A small sound classifier, trained from scratch.
Training: adamw at rate 0.0032, 9100 steps, held-out accuracy 99%.
Rows from block 4 of a small sound classifier, named by matrix and row number. Rows with one number belong to one channel. Each number is 128 + 24 x the weight over its row's rms, rounded and kept within 0 to 255. All counts start at 0. Numbers have three digits each.
After each channel's rows are labels from the 100 clips, of 14848, where the channel reaches its largest size: "responds to" is what is common among them. Only what is clearly more common there than usual is listed. The data: read English sentences (LibriTTS-R). In brackets: how many of the 100.
# filt: filter width-5 conv, dilation 16 (model.blocks.4.filt.weight, 192x192x5, each kernel summed), inputs 64-127
# gate: gate width-5 conv, dilation 16 (model.blocks.4.gate.weight, 192x192x5, each kernel summed), inputs 64-127
# out: residual pointwise conv (model.blocks.4.out.weight, 192x192x1, transposed), outputs 64-127

filt.100:123143119141110140112141130134157151138157132090124135119121117158152134143136124124135150133128150139147145121175127183178166180149191185185165185171158177180175171128121161155141123133142140
gate.100:143157121159131140108128132167153145152141095066141146130077130156146141151148133082145150155140138129140138111144121154168154152169162158153145158164156154163212148132112157142143167126143134
out.100:130124136131147117127102157103134148152143129127142125159142146141150149138139162147127131101148140147142169164113149127103126122106114121118132148120127119116098135154191138135146144111125137
responds to: voice: male (99)

filt.33:122160128152127133120119133157144150143150112104142147133101125142151135142144123106143145153136138128129132103156110168179153173182183172178151185162162162195195164114107153152132139123147141
gate.33:135143116152144131101128133169151148142141088058133138138072138162142135147141133073139152153138137132143142113148124148153147142160155148145148151162147138146201144141121149143147171125137135
out.33:124121122123144118118114134110131123134123120104131108141139125136134126123125136140116116103119134137133173154124148124100131125107110111122142165117126111127086134154186122121140146138121125
responds to: voice: male (100)

filt.142:141158148153152131126111116146116143123121109095151109154105136114149144122140152105132129130149136132137126130135132150152148156204142150151133144159154157194194141143136174153165132124137143
gate.142:135095119104083115158127111133123090123116129165110138093124118116096114125099118121126106139114141140132145121143116115145133121088117098119145135113126079102114114134133086112091161155130136
out.142:112111105108098108120121165150167170149169088118172177176085188164161170170172182088169169157176121132115121125115124119114112116127122116108122109122128126107130125122095102105104183118117117
responds to: voice: male (80)

filt.133:127137153131124115152105131192100107122107078167152132134067134103106124133126146078151104190134125122106119086125088120124118125166116109126130138121120101135167111112095112115120180123106133
gate.133:121084095098116118113136129105144129141141131096089146112128116156129112113129113126109132106105166162172178154174158173158167161117174163162183183166161150144145168171152134144128141142143143
out.133:117131121130114122116113138110129149128144075127141140147077153131146147115139151074129150107144133137146169136160115161145139154114129140150167164128112127148108114146086108107108163147137112
responds to: voice: female (87)

filt.21:141145131146134141114145128142145154133150125091133123142113136152160144140132133111133155131152148139157149138170142180174169183184181186178158181184168189192195170150129164153158143129147126
gate.21:125129143119098116157104111122097100108103130199131106112137103080106126116108127146126096137115118120104104122100126103093103110133085098097109084092107117110087112112115113113119103122108122
out.21:131152120154129151120158143182175155142162096093168168149092162173150166172149175088175159182163127106119077098112133108111128111137148130113097078151146154106163146102098151143149158170127148
responds to: voice: female (97)

filt.19:123105115114103119131126123161129112126125100156120130115082124134116118133120119086136118164123146136142144106166112149160155153144156138161162168146153125148181150130111112129121204149137141
gate.19:134175131160145139118116132175146140146140068099153148136060131131142136145148135069147139163139105103100100090105096121135115121179133130120108141124127127161193119103090144138126170111137126
out.19:130107123105120115136125128115117115132114110120125113132125118119131117104125124126113111114122130141123183147149127136120133133096092098127160183098108083137064108151119069088094147131118093
responds to: voice: male (100)

filt.18:117113114119101119136133121166127102124125102176124131110089120130107110136111125093140111174121150139136142100163106148160156157156149128160162168138152108149181148120104094122110187149129135
gate.18:124163124156160128106109129170141147134133069066147137151062146138141138139140144065140142151144121119119119107122112133136126130186136134133125143140139138158204130125112156138144167116133128
out.18:128117127112129122133120129116138115143116110114130112129123118135135118120122118138119121112120130135123186146153125142125135139101095104137165190097103087150076106149140088099107150131115091
responds to: voice: male (100)

filt.181:128114117120102128133137116145133111129130118128111136103099104130117117133120115102132120143120170155168170135182140183186185183173181167182182199173182157185193176158126127140122166152148141
gate.181:138130131125102129156131119156127103132122114175135139109113119123108126138117132116140112158134100097092102083088086078093090091095089074088092098081083070092104077090103099110108142122105122
out.181:124131128134125121126114150125152153142146062080141138156062142151159155141148151068139155119143136130127154128151122141129142139118132125134150160131123132135114121141073107111112151152134115
responds to: voice: male (92)

filt.56:119139121146135129105128124174151143121142092072135117131073135145142129148119110073145142163134141134142142101167110159168157160161171149156157161162157143154202154127111152142145175131135143
gate.56:127153118158155127103134128170139130141133081066136148136067137144129123142133135075139131163128147139135133110152118148159149141176155146158149161155160128153211155130108134135131177127145130
out.56:116126109131128120116106148101135136153131117088134112139126120139157137118133122143123139096132149140141184147155139138132153141121120121143159180123126118145102129151156113108113141129139099
responds to: voice: male (100)

filt.120:087114127096095106144085138107101109118118127202130131113138113087111112105115103145124107126114110119096107130096128114103094113107097101109102109094114112112047116110109095117093115126120130
gate.120:123184123170144137096125129164138148139141093050149130132082131135148139147142119084144142160139121113119113097134105155171141158181161160159123154146152155181196151101095158141143144122142128
out.120:146173127185138173102186091125115103112109148138096105080147086112110100109092090140108107119089125106134098109130125137142134132143155153133127108151139156135161140112107165162156110170131142
responds to: voice: male (92)

filt.191:133157130160129131119116123166145145143146099093145145134089132140149139148141135093147147157140139124131125103147109159180147157182168161166150169157159153186207159113114158152139150132148146
gate.191:135162119166154136099124129173145154135137086051146129148074144152144143153143140073143149156147120114129124101126109134129129130161141135135128136146134134143202129122115162144158165120134132
out.191:136113127110120126137119141119142128142132132102140121144137136144138134133134135147130126117131138140134181146147131135114135136092096099129158177099113090138072114154161089103111163127111105
responds to: voice: male (99)

filt.175:155151148150159152129130128138116141134115157161157100159156141109150157123146131142131132135153087093102078096077089078104087092108100101093070068108100114108101086083122160137171099126129142
gate.175:138144124136086121139121110166133102125119078140133127098065108116105121154116118072144117177119117109109108085115092123133116118144123113122122124116109106130163120092089112124114174129130131
out.175:130118095122059118129160128162153139120150164179154156128161127147137133134126139158156145163150127133142126134122125137141113132130120134121119119118115116129117110128130099124112156105095155
responds to: voice: male (95)

filt.103:137132131131136133115132131134130146132137126096130123141118136141147139125132125118126146122141155149160154149170150179182171179190179181177164180186177187191185173160141165154159133136149134
gate.103:122134142131121124146117119133106112107104135162140104127140123098109129127113133144131105141124102105090091106090111081075088090109070079087089064077083095087081089093113115110126107120100122
out.103:133141128148104151128154131173177154135161081093161172137074165177146159169135168067167163176156134121133105115123129120120130124129148134123112104150137149117155140122093136141141161176119158
responds to: voice: female (96)

filt.13:132115113123123127115149125072149145141149168082106134137180121152157135121147137174105144070128134142150141166113166148127118146094149160141125133151128170137092143151158158151147069129138125
gate.13:137106099120133136100160139117151152150153137040104150123130127177151127127147119125117153111122148143163163139164139161164160149092176171161163172166154144132143156151143144149134141134147135
out.13:149124139122113145140150113149138105127113182108121122108181101140110109146114104185133104154109132123126129115125136116129128128112128110118120135128135123136123134136168131133144093103103133
responds to: voice: female (83)

filt.20:124112111120108118133127125171126110128129095140125131118080130134114121137119124082140118168131144135140147105157108149172150157158154137156158173150151124154187142128109110124120199144126131
gate.20:132154123154123132116130124148149135140144088085131140122082114139144133138138126087134141133132135127139133114149123162182155165182172167163144176163162161189207161131119156151142154129147139
out.20:118122123119120111131106133112134128137126107120129122132117121133142127115130124131115129105127125128118168126149109142137136142113105112141157171105105100147090105137101071085077149134136089
responds to: voice: male (100)