Rows from block 4 of a small sound classifier, named by matrix and row number. Rows with one number belong to one channel. Each number is 500 + 25 x the weight over its row's rms, rounded and kept within 0 to 999. All counts start at 0. Numbers have three digits each.
After each channel's rows are labels from the 100 clips, of 14848, where the channel reaches its largest size: "responds to" is what is common among them. Only what is clearly more common there than usual is listed. The data: read English sentences (LibriTTS-R). In brackets: how many of the 100.
# filt: filter width-5 conv, dilation 16 (model.blocks.4.filt.weight, 192x192x5, each kernel summed), inputs 64-127
# gate: gate width-5 conv, dilation 16 (model.blocks.4.gate.weight, 192x192x5, each kernel summed), inputs 64-127
# out: residual pointwise conv (model.blocks.4.out.weight, 192x192x1, transposed), outputs 64-127

filt.158:510543509539521523486500511534525532507526479472525493523465519516534527520508503467519532523530501490508494491524492529559525533570539536530504533536532538564586528502485536520525521491513504
gate.158:517488509495499503509488498502500499501491534510506489514531516498507515498500516515500501504505486485480475492467476444475464440423442438444468420446473431429444452479512487478492477491486487
out.158:498450489447484469515502503516515500514507445476507513508446508518497500509507510447509500519509513530492502545507522490480505492502457466495508483476504470485477494522459470480499513509468496
responds to: voice: female (97)

filt.45:492485504484496495517494503488484482492485505543504497503517505482477494497494501511502483503496467478464472486460477443447451450449449441459460454438449447451431446465489465473471491498478491
gate.45:530495516494482510521517487505497482501492525545501497485521488494488499507489493522505489515490488487478472483468482458461473455430449446461477440456461431429435462474492478482487478493483494
out.45:513488498494477487506488498509476494516494571527511493502574483455496495491503492576508487504500503490515520483516481519526501516481517524512516526503482508524489490496508475478477462446474484
responds to: voice: female (97)

filt.170:499482493487499486512493490547482480494482455523501501491446494492475492504488499451511484545499516509502516482526480505521523509542500486505529528504513483517550501506482483492494580522501505
gate.170:506480476494525491478516497470496509515497508426479514504514492529506492487528501510476499457491528527538536528507533525501522511486525538523532517539523522508510529535543525522521490507520516
out.170:486508497503486484505474507504497520503513438518510506509440513496515513499504512438507520499516497500508519497519483523521500523501508515523519519507492504524503492502443473473471544519510479
responds to: voice: female (95)

filt.121:478464489462476480505501483471476470474476519534478485473530478482470469479472485532483471480469496501486496505486506474455479476436465468471487463471467473441413477492508468481485473506472491
gate.121:508519515516493509515494499543511500503500485522533497502483508497501516525501510480530500561519460458446450448458440446478457457484466452464453458449464454473495450441462489486487520492487492
out.121:495536517532522512491480476482476486487476536558466468470540466470481475491470456540478482476471494482509471484496496498521515505525526526514484488522512530512538516482539545531528458497492517
responds to: voice: male (98)

filt.6:493500491503468505494507479527503483488500489503490491468464466500491485509483485472505494527485545528543533501562506569561559558549557552563561552559564541555567569524493507519515532519521517
gate.6:512546514550540505479484486542500517494492487442536482529477522489507534518504531474514501524531465460474461457448467457453458470513471474468448454482470495466522464462489547510548500477494511
out.6:507524501529489508504476545506538547536542468414537530548459538534548547540536534462537541498533505491499514497515507504500508517502518516507513510522515524515519512497483512504504547502488501
responds to: voice: male (82)

filt.61:490512494507481497499490495551500488501500437497497510480414483487484489511498486438519496556492513503512513472520486536537526527545537529520522534523521521541573529501455497503482564498502508
gate.61:509441489454458478526515474472483452489481528520465498462529470495467472481477487527482466479472529529522530513522514505497520498441485480505539501492502457463457503519524461485475478510492501
out.61:478490508477523486493492485467453474496464456480475464495456478470482475453489495454463460462472491503478503527511504473473505490494453455499499516474492465489472489505486496489518500515483484
responds to: voice: female (99)

filt.148:505473469490494503496529494531517493499514481492486511481470496537492488518498485467512507529505486486489497455499455491504490499460506480511499521492478462488523481478475483503495574530500506
gate.148:513559498543510515490497497536522519513516445479525514508441500506516516523522517451520521528516470460466454463468469493508479490563501508505466501495486512543570489462463527518513518484509496
out.148:498475509476482477503479501483463480497469499509493473504502494466489485454497494505478473480494501527508560521540494534513510520474472495517553555474479467515446475526477439454446518491487459
responds to: voice: male (100)

filt.73:523514506505517492486480511546506517514505449494526499535444543496503525511514516448519523541528462471458460453472458460476461467502468457457452473474471464485518454465475492484495549489482493
gate.73:508542509530526520476497510480510536511515511463510501525521510502536523501520507523499525469509486485492478517478519503496486497514508532492476480509498550507486509497508553521527445478508500
out.73:479462485464511463503483481479441458454458462495469461481467479437457453451481480474463454481461508519508514536511518506510512509500486503515515508490498481492470501509482459472476498482480480
responds to: voice: female (89)

filt.44:480495491491482476522485467532462457460459469561506469480465496464447478501459506472509459540492512503491495484507487484478505490544467466496510483477495477494535490494479465474492534511479486
gate.44:506514487524526515466524511478516533522525522421498494523523506529537522503528499517491523469517497498519505520491520520502498514493524536519492502531506542516502517513517549525541472489518497
out.44:498518483518485511484500506533527517506522454500521527508451520529505516521510521446526520529519479474485473480489487487493482496508497500495477486500491505497517491477463507519504542534487517
responds to: voice: female (95)

filt.79:503514533506510499523460510558483488485485463544536504510452527468480507507482510460530488558517489484472478462495461473505487475544483465476492491473491459496543479475471473479470544494485503
gate.79:518499496512530513470511523488519542533525520413489518513513504536538512499542497507492530481504512507531520515505513526530516515486542549523512519538529534520508530518519535532517492492531516
out.79:486494491495486484499488513492487517495512446511511509514447522487513515483507523444508517496521495506500518509511491515513496512495492508510521515495491494510486489504447465465459534523510477
responds to: voice: female (81)

filt.102:508516529507500501518463512549481485492487468573533508506462515471487510509495512474523487555514472476459466465468463460485468466526470463465472468463476461491515467475481488489487537477484506
gate.102:506471485485501505480510514468526516523526508451471528493502495530520500484513487503482522464489531534550547536533543536534532524482550548508533538540530527501497538552531510520491506496516510
out.102:475497491494514474486475490459451494473484447524474468497455481454492482445493482453456485460475512520510539531516498521510518519510492509522527539493499492512487499516472468469475525500513468
responds to: voice: female (82)

filt.123:522507514510493525491516513450529527512528549456497506501559497517537517506508494545496529453501502513526515542499543523524499516453523535497495503520511530496444516521527528522506449500513509
gate.123:498492474503519496467505495475500510505502507423478500509509498516509497489511494505479504464493523518533528526517526534527525526511538544533525524542529544527524532528532540528535487502528514
out.123:506484516481505505518511490488485479498476549533475475486550477478483478487483471554481481492475494495482483498490496479489497487497485474489487489483493482493496492491541504504510448476511492
responds to: voice: female (93)

filt.118:469508516500507476519468467546456471446458462541515449503454499456460481497457516466509463545493503503489494480508485487464493487560466472502508484484483493501548488504483489485511536500468500
gate.118:500500479511523503460514510469509527513516523417484499520529505533527507496524500521482518456502511511528520529503530521499509509485526534524509504532507535514500519523529540523535474498523508
out.118:494513481519476498481492503527527521503519453518518526509454519529511517522512519450522520525520493494508484492512493515517499515503512524515501485516495520496516496492462502502489548538496500
responds to: voice: female (95)

filt.1:509505518508539497509469529556492498527496454523528522532450534488494521505524515453520496553524489487485485464482464467507483471519484469474482497487496452491539475481488482491491569491502503
gate.1:489493480498498479487486487502503491501494462459485511487461489503488485501503496464497495499486525511523518501535506532544538527552541535553543552529538518549580538514502512515502538516530513
out.1:495493516490487482513479512484475499493493446491500495512463502474509497464512507466482496483507495505496544498533460518513503513474472485515535545467465466512457461506455433444445534511505458
responds to: voice: male (99)

filt.28:513520523509506510506506499472498507496498534497513489510546503487509513496498516544496504475505478491484479515470513476462476477476472484472465456479471503473442476494513508494505418480483489
gate.28:496537499530503504490484504539520510512516446470514517501434500502513509517515503440518513528506485484488488473495479507530496508557522518511492530509510517547585507487468522518503548488514506
out.28:502516510512514516500506499508514513492516513501503518495497506512498512528500504503517516510506487482492449488462501474487481484516511505484457455513503520486541508477535572550557478498502541
responds to: voice: male (100)

filt.39:529494510492518505505511515447502517532507537490492527509554502506517512482527506552481514448500481496496491532464528483460472473450478496465470455485479497459423486511525501496488438479503487
gate.39:513531497532527506474499499537523522517516456433517512521450518525522515514516518448510522518521498492501497475514483510529516511545522512516506526524517501532574505497495531519524535500516507
out.39:503498505501519485503499492511484500485499495510494500501485512481483496504494504485501497510504501500500454504474514486490493479518508516483471447513519514475530516483497540532526475498490534
responds to: voice: male (100)

filt.34:491474498477494494516498500479494478484484517541487496484529494486473482490479492528493481490475483490474483493475488454459466455425450444459476457446458440428418458478502462475473483503477501
gate.34:506500515490482492531487483490472473483476510567502482488517482456476498488481504524496470506485490492473475498468498467460469471492449460467478452456471479477450475485491482484485475495479491
out.34:500479512476502474512458494457449480486470543545480463492548478450484469459484465549466469453485499513507555520522488526521503519487485503520538558481481478530466479518524477478476474452509476
responds to: voice: female (97)

filt.166:506538512533506512493484508529508527521514481464529514512473502500525523514530501477517520522526510498511502497507495535549530536571543543536514536541544537571573535504491538529523513492531514
gate.166:510466492472452490526495495507510480496495510527479512470501494505484490498482489494499494518488502500499508485519476484507503484436491466472513499479493442457480480496495451475452537518483498
out.166:489498475496480496490505539523553543518544458478533555542453558550531546544541557455537552523542500495494469487483497495486485491500516505478481461514507517477521508488466497499491541514498497
responds to: voice: male (74)

filt.128:502494501503506501500480519551511505512508457510510517514447525511502514517509499443523510545512482478494490459503458492514483489504508496486493510498493487492540489481480492500489590496502506
gate.128:497545509538524513484492504505512524507510489462515500515489498499527515507522498487506516495512501493505491502500503527542512526564531543534497527528531547569562528499498549530530496494528514
out.128:489481491479476481508491515499489500511499457486512507516473509486510497486515510472502498501510495509496544503520481516506497513474475486505534545474477467518458474513463432450444529480498463
responds to: voice: male (91)