config.toml
arch = "wavenet"
model = "sound classifier"
dataset = "read English sentences (LibriTTS-R)"
train_examples = 15625
gain_aug_db = 10
time_shift_ms = 100
n_mels = 40
hop_length = 160
input = "log_mel"
spec_augment = false
win_length = 400
targets = ["voice"]
num_classes = 2
norm = "groupnorm"
weight_standardization = false
depths = [8]
kernel_size = 5
stem = "single"
widths = [192]
label_smoothing = 0.1
loss = "cross_entropy"
init = "xavier_uniform"
residual_init = "none"
optimizer = "adamw"
learning_rate = 0.0032
beta1 = 0.8
beta2 = 0.98
eps = 1e-06
max_grad_norm = 1.0
max_steps = 9100
batch_size = 256
epochs = 149.1
lr_schedule = "cosine"
final_lr_fraction = 0.01
warmup_steps = 450
weight_decay = 0.3
Rows from block 4 of a small sound classifier, named by matrix and row number. Rows with one number belong to one channel. Each number is 500 + 40 x the weight over its row's rms, rounded and kept within 0 to 999. All counts start at 0. Numbers have three digits each.
After each channel's rows are labels from the 100 clips, of 14848, where the channel reaches its largest size: "responds to" is what is common among them. Only what is clearly more common there than usual is listed. The data: read English sentences (LibriTTS-R).
# filt: filter width-5 conv, dilation 16 (model.blocks.4.filt.weight, 192x192x5, each kernel summed), inputs 128-191
# gate: gate width-5 conv, dilation 16 (model.blocks.4.gate.weight, 192x192x5, each kernel summed), inputs 128-191
# out: residual pointwise conv (model.blocks.4.out.weight, 192x192x1, transposed), outputs 128-191

filt.13:501459557511555521526515404546545568506383532488450510459486498505473524498563500493469476476475478488472491404531486416555518500503518516497529490465496505527527474535505507497505510514505530
gate.13:527521527507539538518545500519519535517470527508477433444477464450472490453500495452415457433438440487466483499517433501541515563507528533564540522520538517526568564577527524507520509530530552
out.13:503469600486570568514548463588540602550470518525525466490503485478519539475591512485526472500484486523522575437490430440602523494528495532492486504496498473568492421470467474504480496479493533
responds to: voice: female

filt.83:485541460513461473493461560469495434492632475496527519523491474481489476472435486505536506516530523499517483558449526552459495492504491492504463542557508487477463555458491507510509509476485487
gate.83:500487513547528514541528399513567514510410573513490497453517483512477524501524512484457507477470480498486487467464465480522492529486522507535569556436504522496543487578495487516498545536524590
out.83:490534399558443479509486486414482392488535500486537490515551520535528449533403551513464517520507498425540420544505542549400469521445513466526495530516496507436516535508521499511522486496495537
responds to: voice: female

filt.97:485498454484452470489485568464485431489578484518536537544528523553524490536465510538564537559546542532539507561480545544443482460490489479463477504491484505466465469463475484519481516497490478
gate.97:540497562500569540517515471553518567526414532520464458456476465466461495460526490467456462462460454488448509457528470466570538520535537549519526488494520521548559536541529537511525505520518518
out.97:435526421510450409450507520428416419422489420425497465480490489497465495486410495478475502492465483493456439473461639466387473487458455455485459485452474477434478485481488481456476461477466482
responds to: voice: female

filt.3:492523449491452482485492572464477429511623476527532487523484466497493449471439469492521500514509510498520486564430519541445496494507491493476473530560514517474490523458501513528509547509499489
gate.3:522481541533556541542541432536556544527422562527467481444488482492468519479523507478431474456452459490458482453474444460543519540506539531546554543467517515528562509578514512513516547538520577
out.3:518546402511445467514517522419482395474538510476527499477511519508503450508397505500462502478480469460516403560515520556393464542461532474531535540511519528426533572548534517490529524524514543
responds to: voice: female

filt.21:501527490547511509534521467494537484499497548496493455425493448475442488466459484446432485448441433462459453505399443506504501543504529514550561581482507521497543526576502504522506537537531578
gate.21:468463482472465471478435494488492479483529471471512576570508553542524532546527508556587533562575567541532544490525585496474494430503465470425456450486460457484413438416477476477487471458468442
out.21:513546443529460492544497547447513442501560530496571533501556524529536483509457559533478527498506496496564463572508440587441448542449485456560506539532493514441491587524521465483522484505505495
responds to: voice: female

filt.33:513530460562474503525535485462523462507511532512525457427498467442476488465453460437415488436441439412482420523416421521465484552477517485557561573497553521464525517579505495520501507512537572
gate.33:526550478536513521529515518478529475522509541535514457435499461474465467458414476466427475453453434439473423551417431541475502557493526516571543579529528528487573573581512517515521547529519568
out.33:532500616391611564481434527609528627543499520544424432472447472438445525479546446446469431488451463502446510547500489540559566474580531572459478420478445476584518592459516517491480523466461524
responds to: voice: male

filt.177:535559501502506520505532641502504492527625476523500459480477463465488451432430497468472459465471477471502461564517460555503518551514526531552501523592573536514545609517531534517530522517543512
gate.177:515547444581472507530542526450521447505543527509534473459520468478480468487409479466460508471470450427491415558389450552442480544476509479571565604516523525460520535571500487530504526546543564
out.177:427512462489457491413520508458446459473508409451474383451441431407476444425480457410488409463425443505451494526473475529486511464513478509461436487469480443497489547471473485443451513428453541
responds to: voice: male

filt.142:528504503576525528551528481510564494535493574561495501447503473501456474484443462481481505497479448447454431492364477484499522525525552535536579622502523553503557495586515523571532584575554579
gate.142:520523522464506509480486612515463519510588430483485492533475505485512482454489515501528470503513499509513525533568503531521513502514489526504440454577517491521485586450519514482519457483513438
out.142:492558436526452462459522557441447437457575447455518541533482530526518469507439515532522491515531523515527453594550473581427492512486504480482479507513520497448501616522568524481536493496499495
responds to: voice: male

filt.45:472488497453471466462480521490454500476518448482518544567516549546556510535547548552575525564550566546555558513590556517494482453478459471447439428499476469489441482429477472472472460455467435
gate.45:473464497445483484480440485496484499483492469474515538554517533537536541527555538544568525541542540555535589505583558511500482454487458478450426419470439445490439471413474455456477454454447412
out.45:441474574523519474466554428551474576480433449467530434486503477445525520453584499462475473482468494471519575424495537425622493473480449495484473518468509455569462368496448460477456500464498496
responds to: voice: female

filt.34:489470518440492489464471524513446526493487447477501530569500544536541505525550533537566501541541549546533553486627550492509500447495469486451436408500474476510456483422498489471492449460476413
gate.34:466464489467467469476440486495482489479526469465504570570508555547527532546540521557584529561569567562535563490536582497485495427505462475421454444485459454493414443414478478471480467452453439
out.34:470458553468524484451502459544476556471435465485443451486447460449483517484557435446523472493477497498448550422477558402578546468545507527459506490478517495570501402498467524517469538505498523
responds to: voice: female

filt.20:500568465502476494499525617471497455504642470500518466476484464475485464434419500465477467467473469472510460593494467578472495540493506510546492536580547508484531598513511508497506523504532516
gate.20:525542473580499519535550515478544476515513536516513465442503464456471472471424465458435490446454454438486413525404435523469497567488527498587572617521541529479545539590509503531516535546554583
out.20:444511460469447461407488513456428463458504404456460384465442436397477460432473446398462417449432452468449480540479476540502486471495476484479445480488498446510483567478488495456454512431454528
responds to: voice: male

filt.120:498486471470453475466505538472462469484539441479521526574506551509544524544526502517558526533542566536548524504569557508455504462506494481444478436494536501485437448442489496488486457473507453
gate.120:493535439560465498523535470438521430494478529504549496465530484496511509516450501489469523479477478455506460543432467545446464529450501464542529567486496509438506499543486469498492524513505572
out.120:473528470501461493561503493472531472496505544492554445433563478483498506478499540466426524456429467465514484487419497494507421535410468451541555523518454503467532396537443443496463487522523515
responds to: voice: male

filt.123:519473553512553529515488405537519576500350526482463489473509515486485539512554505484472497470473485492467515412542478436567512508498517512510533467443473499532509451535509491492504458506508506
gate.123:545490545531562552541532454540554548544431569550462476447473471476454491474500475470431460453460453470448467453453452454545533547528552540544564553504534538538579521576534540533538560548533579
out.123:491451581512560535507512466573541579532448518522492510511507500512502547506584499512548509537512519567489575423463531428586546473550483544485483485487480478568482407462468490514482484481491496
responds to: voice: female

filt.161:485484455475450469489471553474491426508619489529540527539504489538514490514486505521556525547545539518532517561470554535441493464501486487450460506515494512473471487439489499516505537485488472
gate.161:540497550511559547523531474541527557533452534524455443446455453437459477452502465452415438428436449466450464457489423461551537557527544543553540520526554531547567554564541549514537515529527547
out.161:482529416446450455476440530428465405461533492473460456465462470469488451485405446462435465442460459449469400561493529556401473527474539478506511482513519510441536585541538520488508534512484517
responds to: voice: female

filt.44:465521454475452463470464565467469443488618457481521533549482504526502474489456495527550503538548536532526510553479554541449488465506471479466440510558490482474461520432493508492494517461476472
gate.44:499479524537537519536519390518558525508398565510479498456503494504478538507527511486457498477475484505476495453472472464531504524496528511524546536437500510508542474562494495506500545527508578
out.44:493572411523450469530548556422492404478575507478551515487548529540521470511417551516463517499500482447548419588509527580405465527450499469532523546530498516439504555520506476490513514514520533
responds to: voice: female

filt.79:509523449499453479478498599461456435500601465518548501531518514509530474515439493511534522526526500475521478576468508562445484489495487489500478511541511506472478505477497495506496483493496466
gate.79:546497529536544544532546467523543540529435555535478455439487480458474496490512474460419474446442444468455481477481434479545519554511542534548570530488539530525568501592522519527523517545532566
out.79:457532387501419411441481544395435378427525432441498481501476484477504461477405485471465493485484500472503416564485527559382469486470499458477486488504498496423492564514521521490498504488490489
responds to: voice: female

filt.94:518563483498487509495518650487482465517652468498511449487482483495486471439423511466470468469470462483500476589517463576486506531510507522545495513577543518500536616504523524511514509508536496
gate.94:503529472588494510544553477475544471506488550526520485440521470487478480488445488473455508475469454437490426519393447515474479549472515487570567622497514524468538510592493482531502554546539592
out.94:449538428503428459428518549426432433454549423442497404452446440407493475429459476419468412439434445491489485570494448559464477493476471480486462511515507462486483591495504485451473502454475518
responds to: voice: male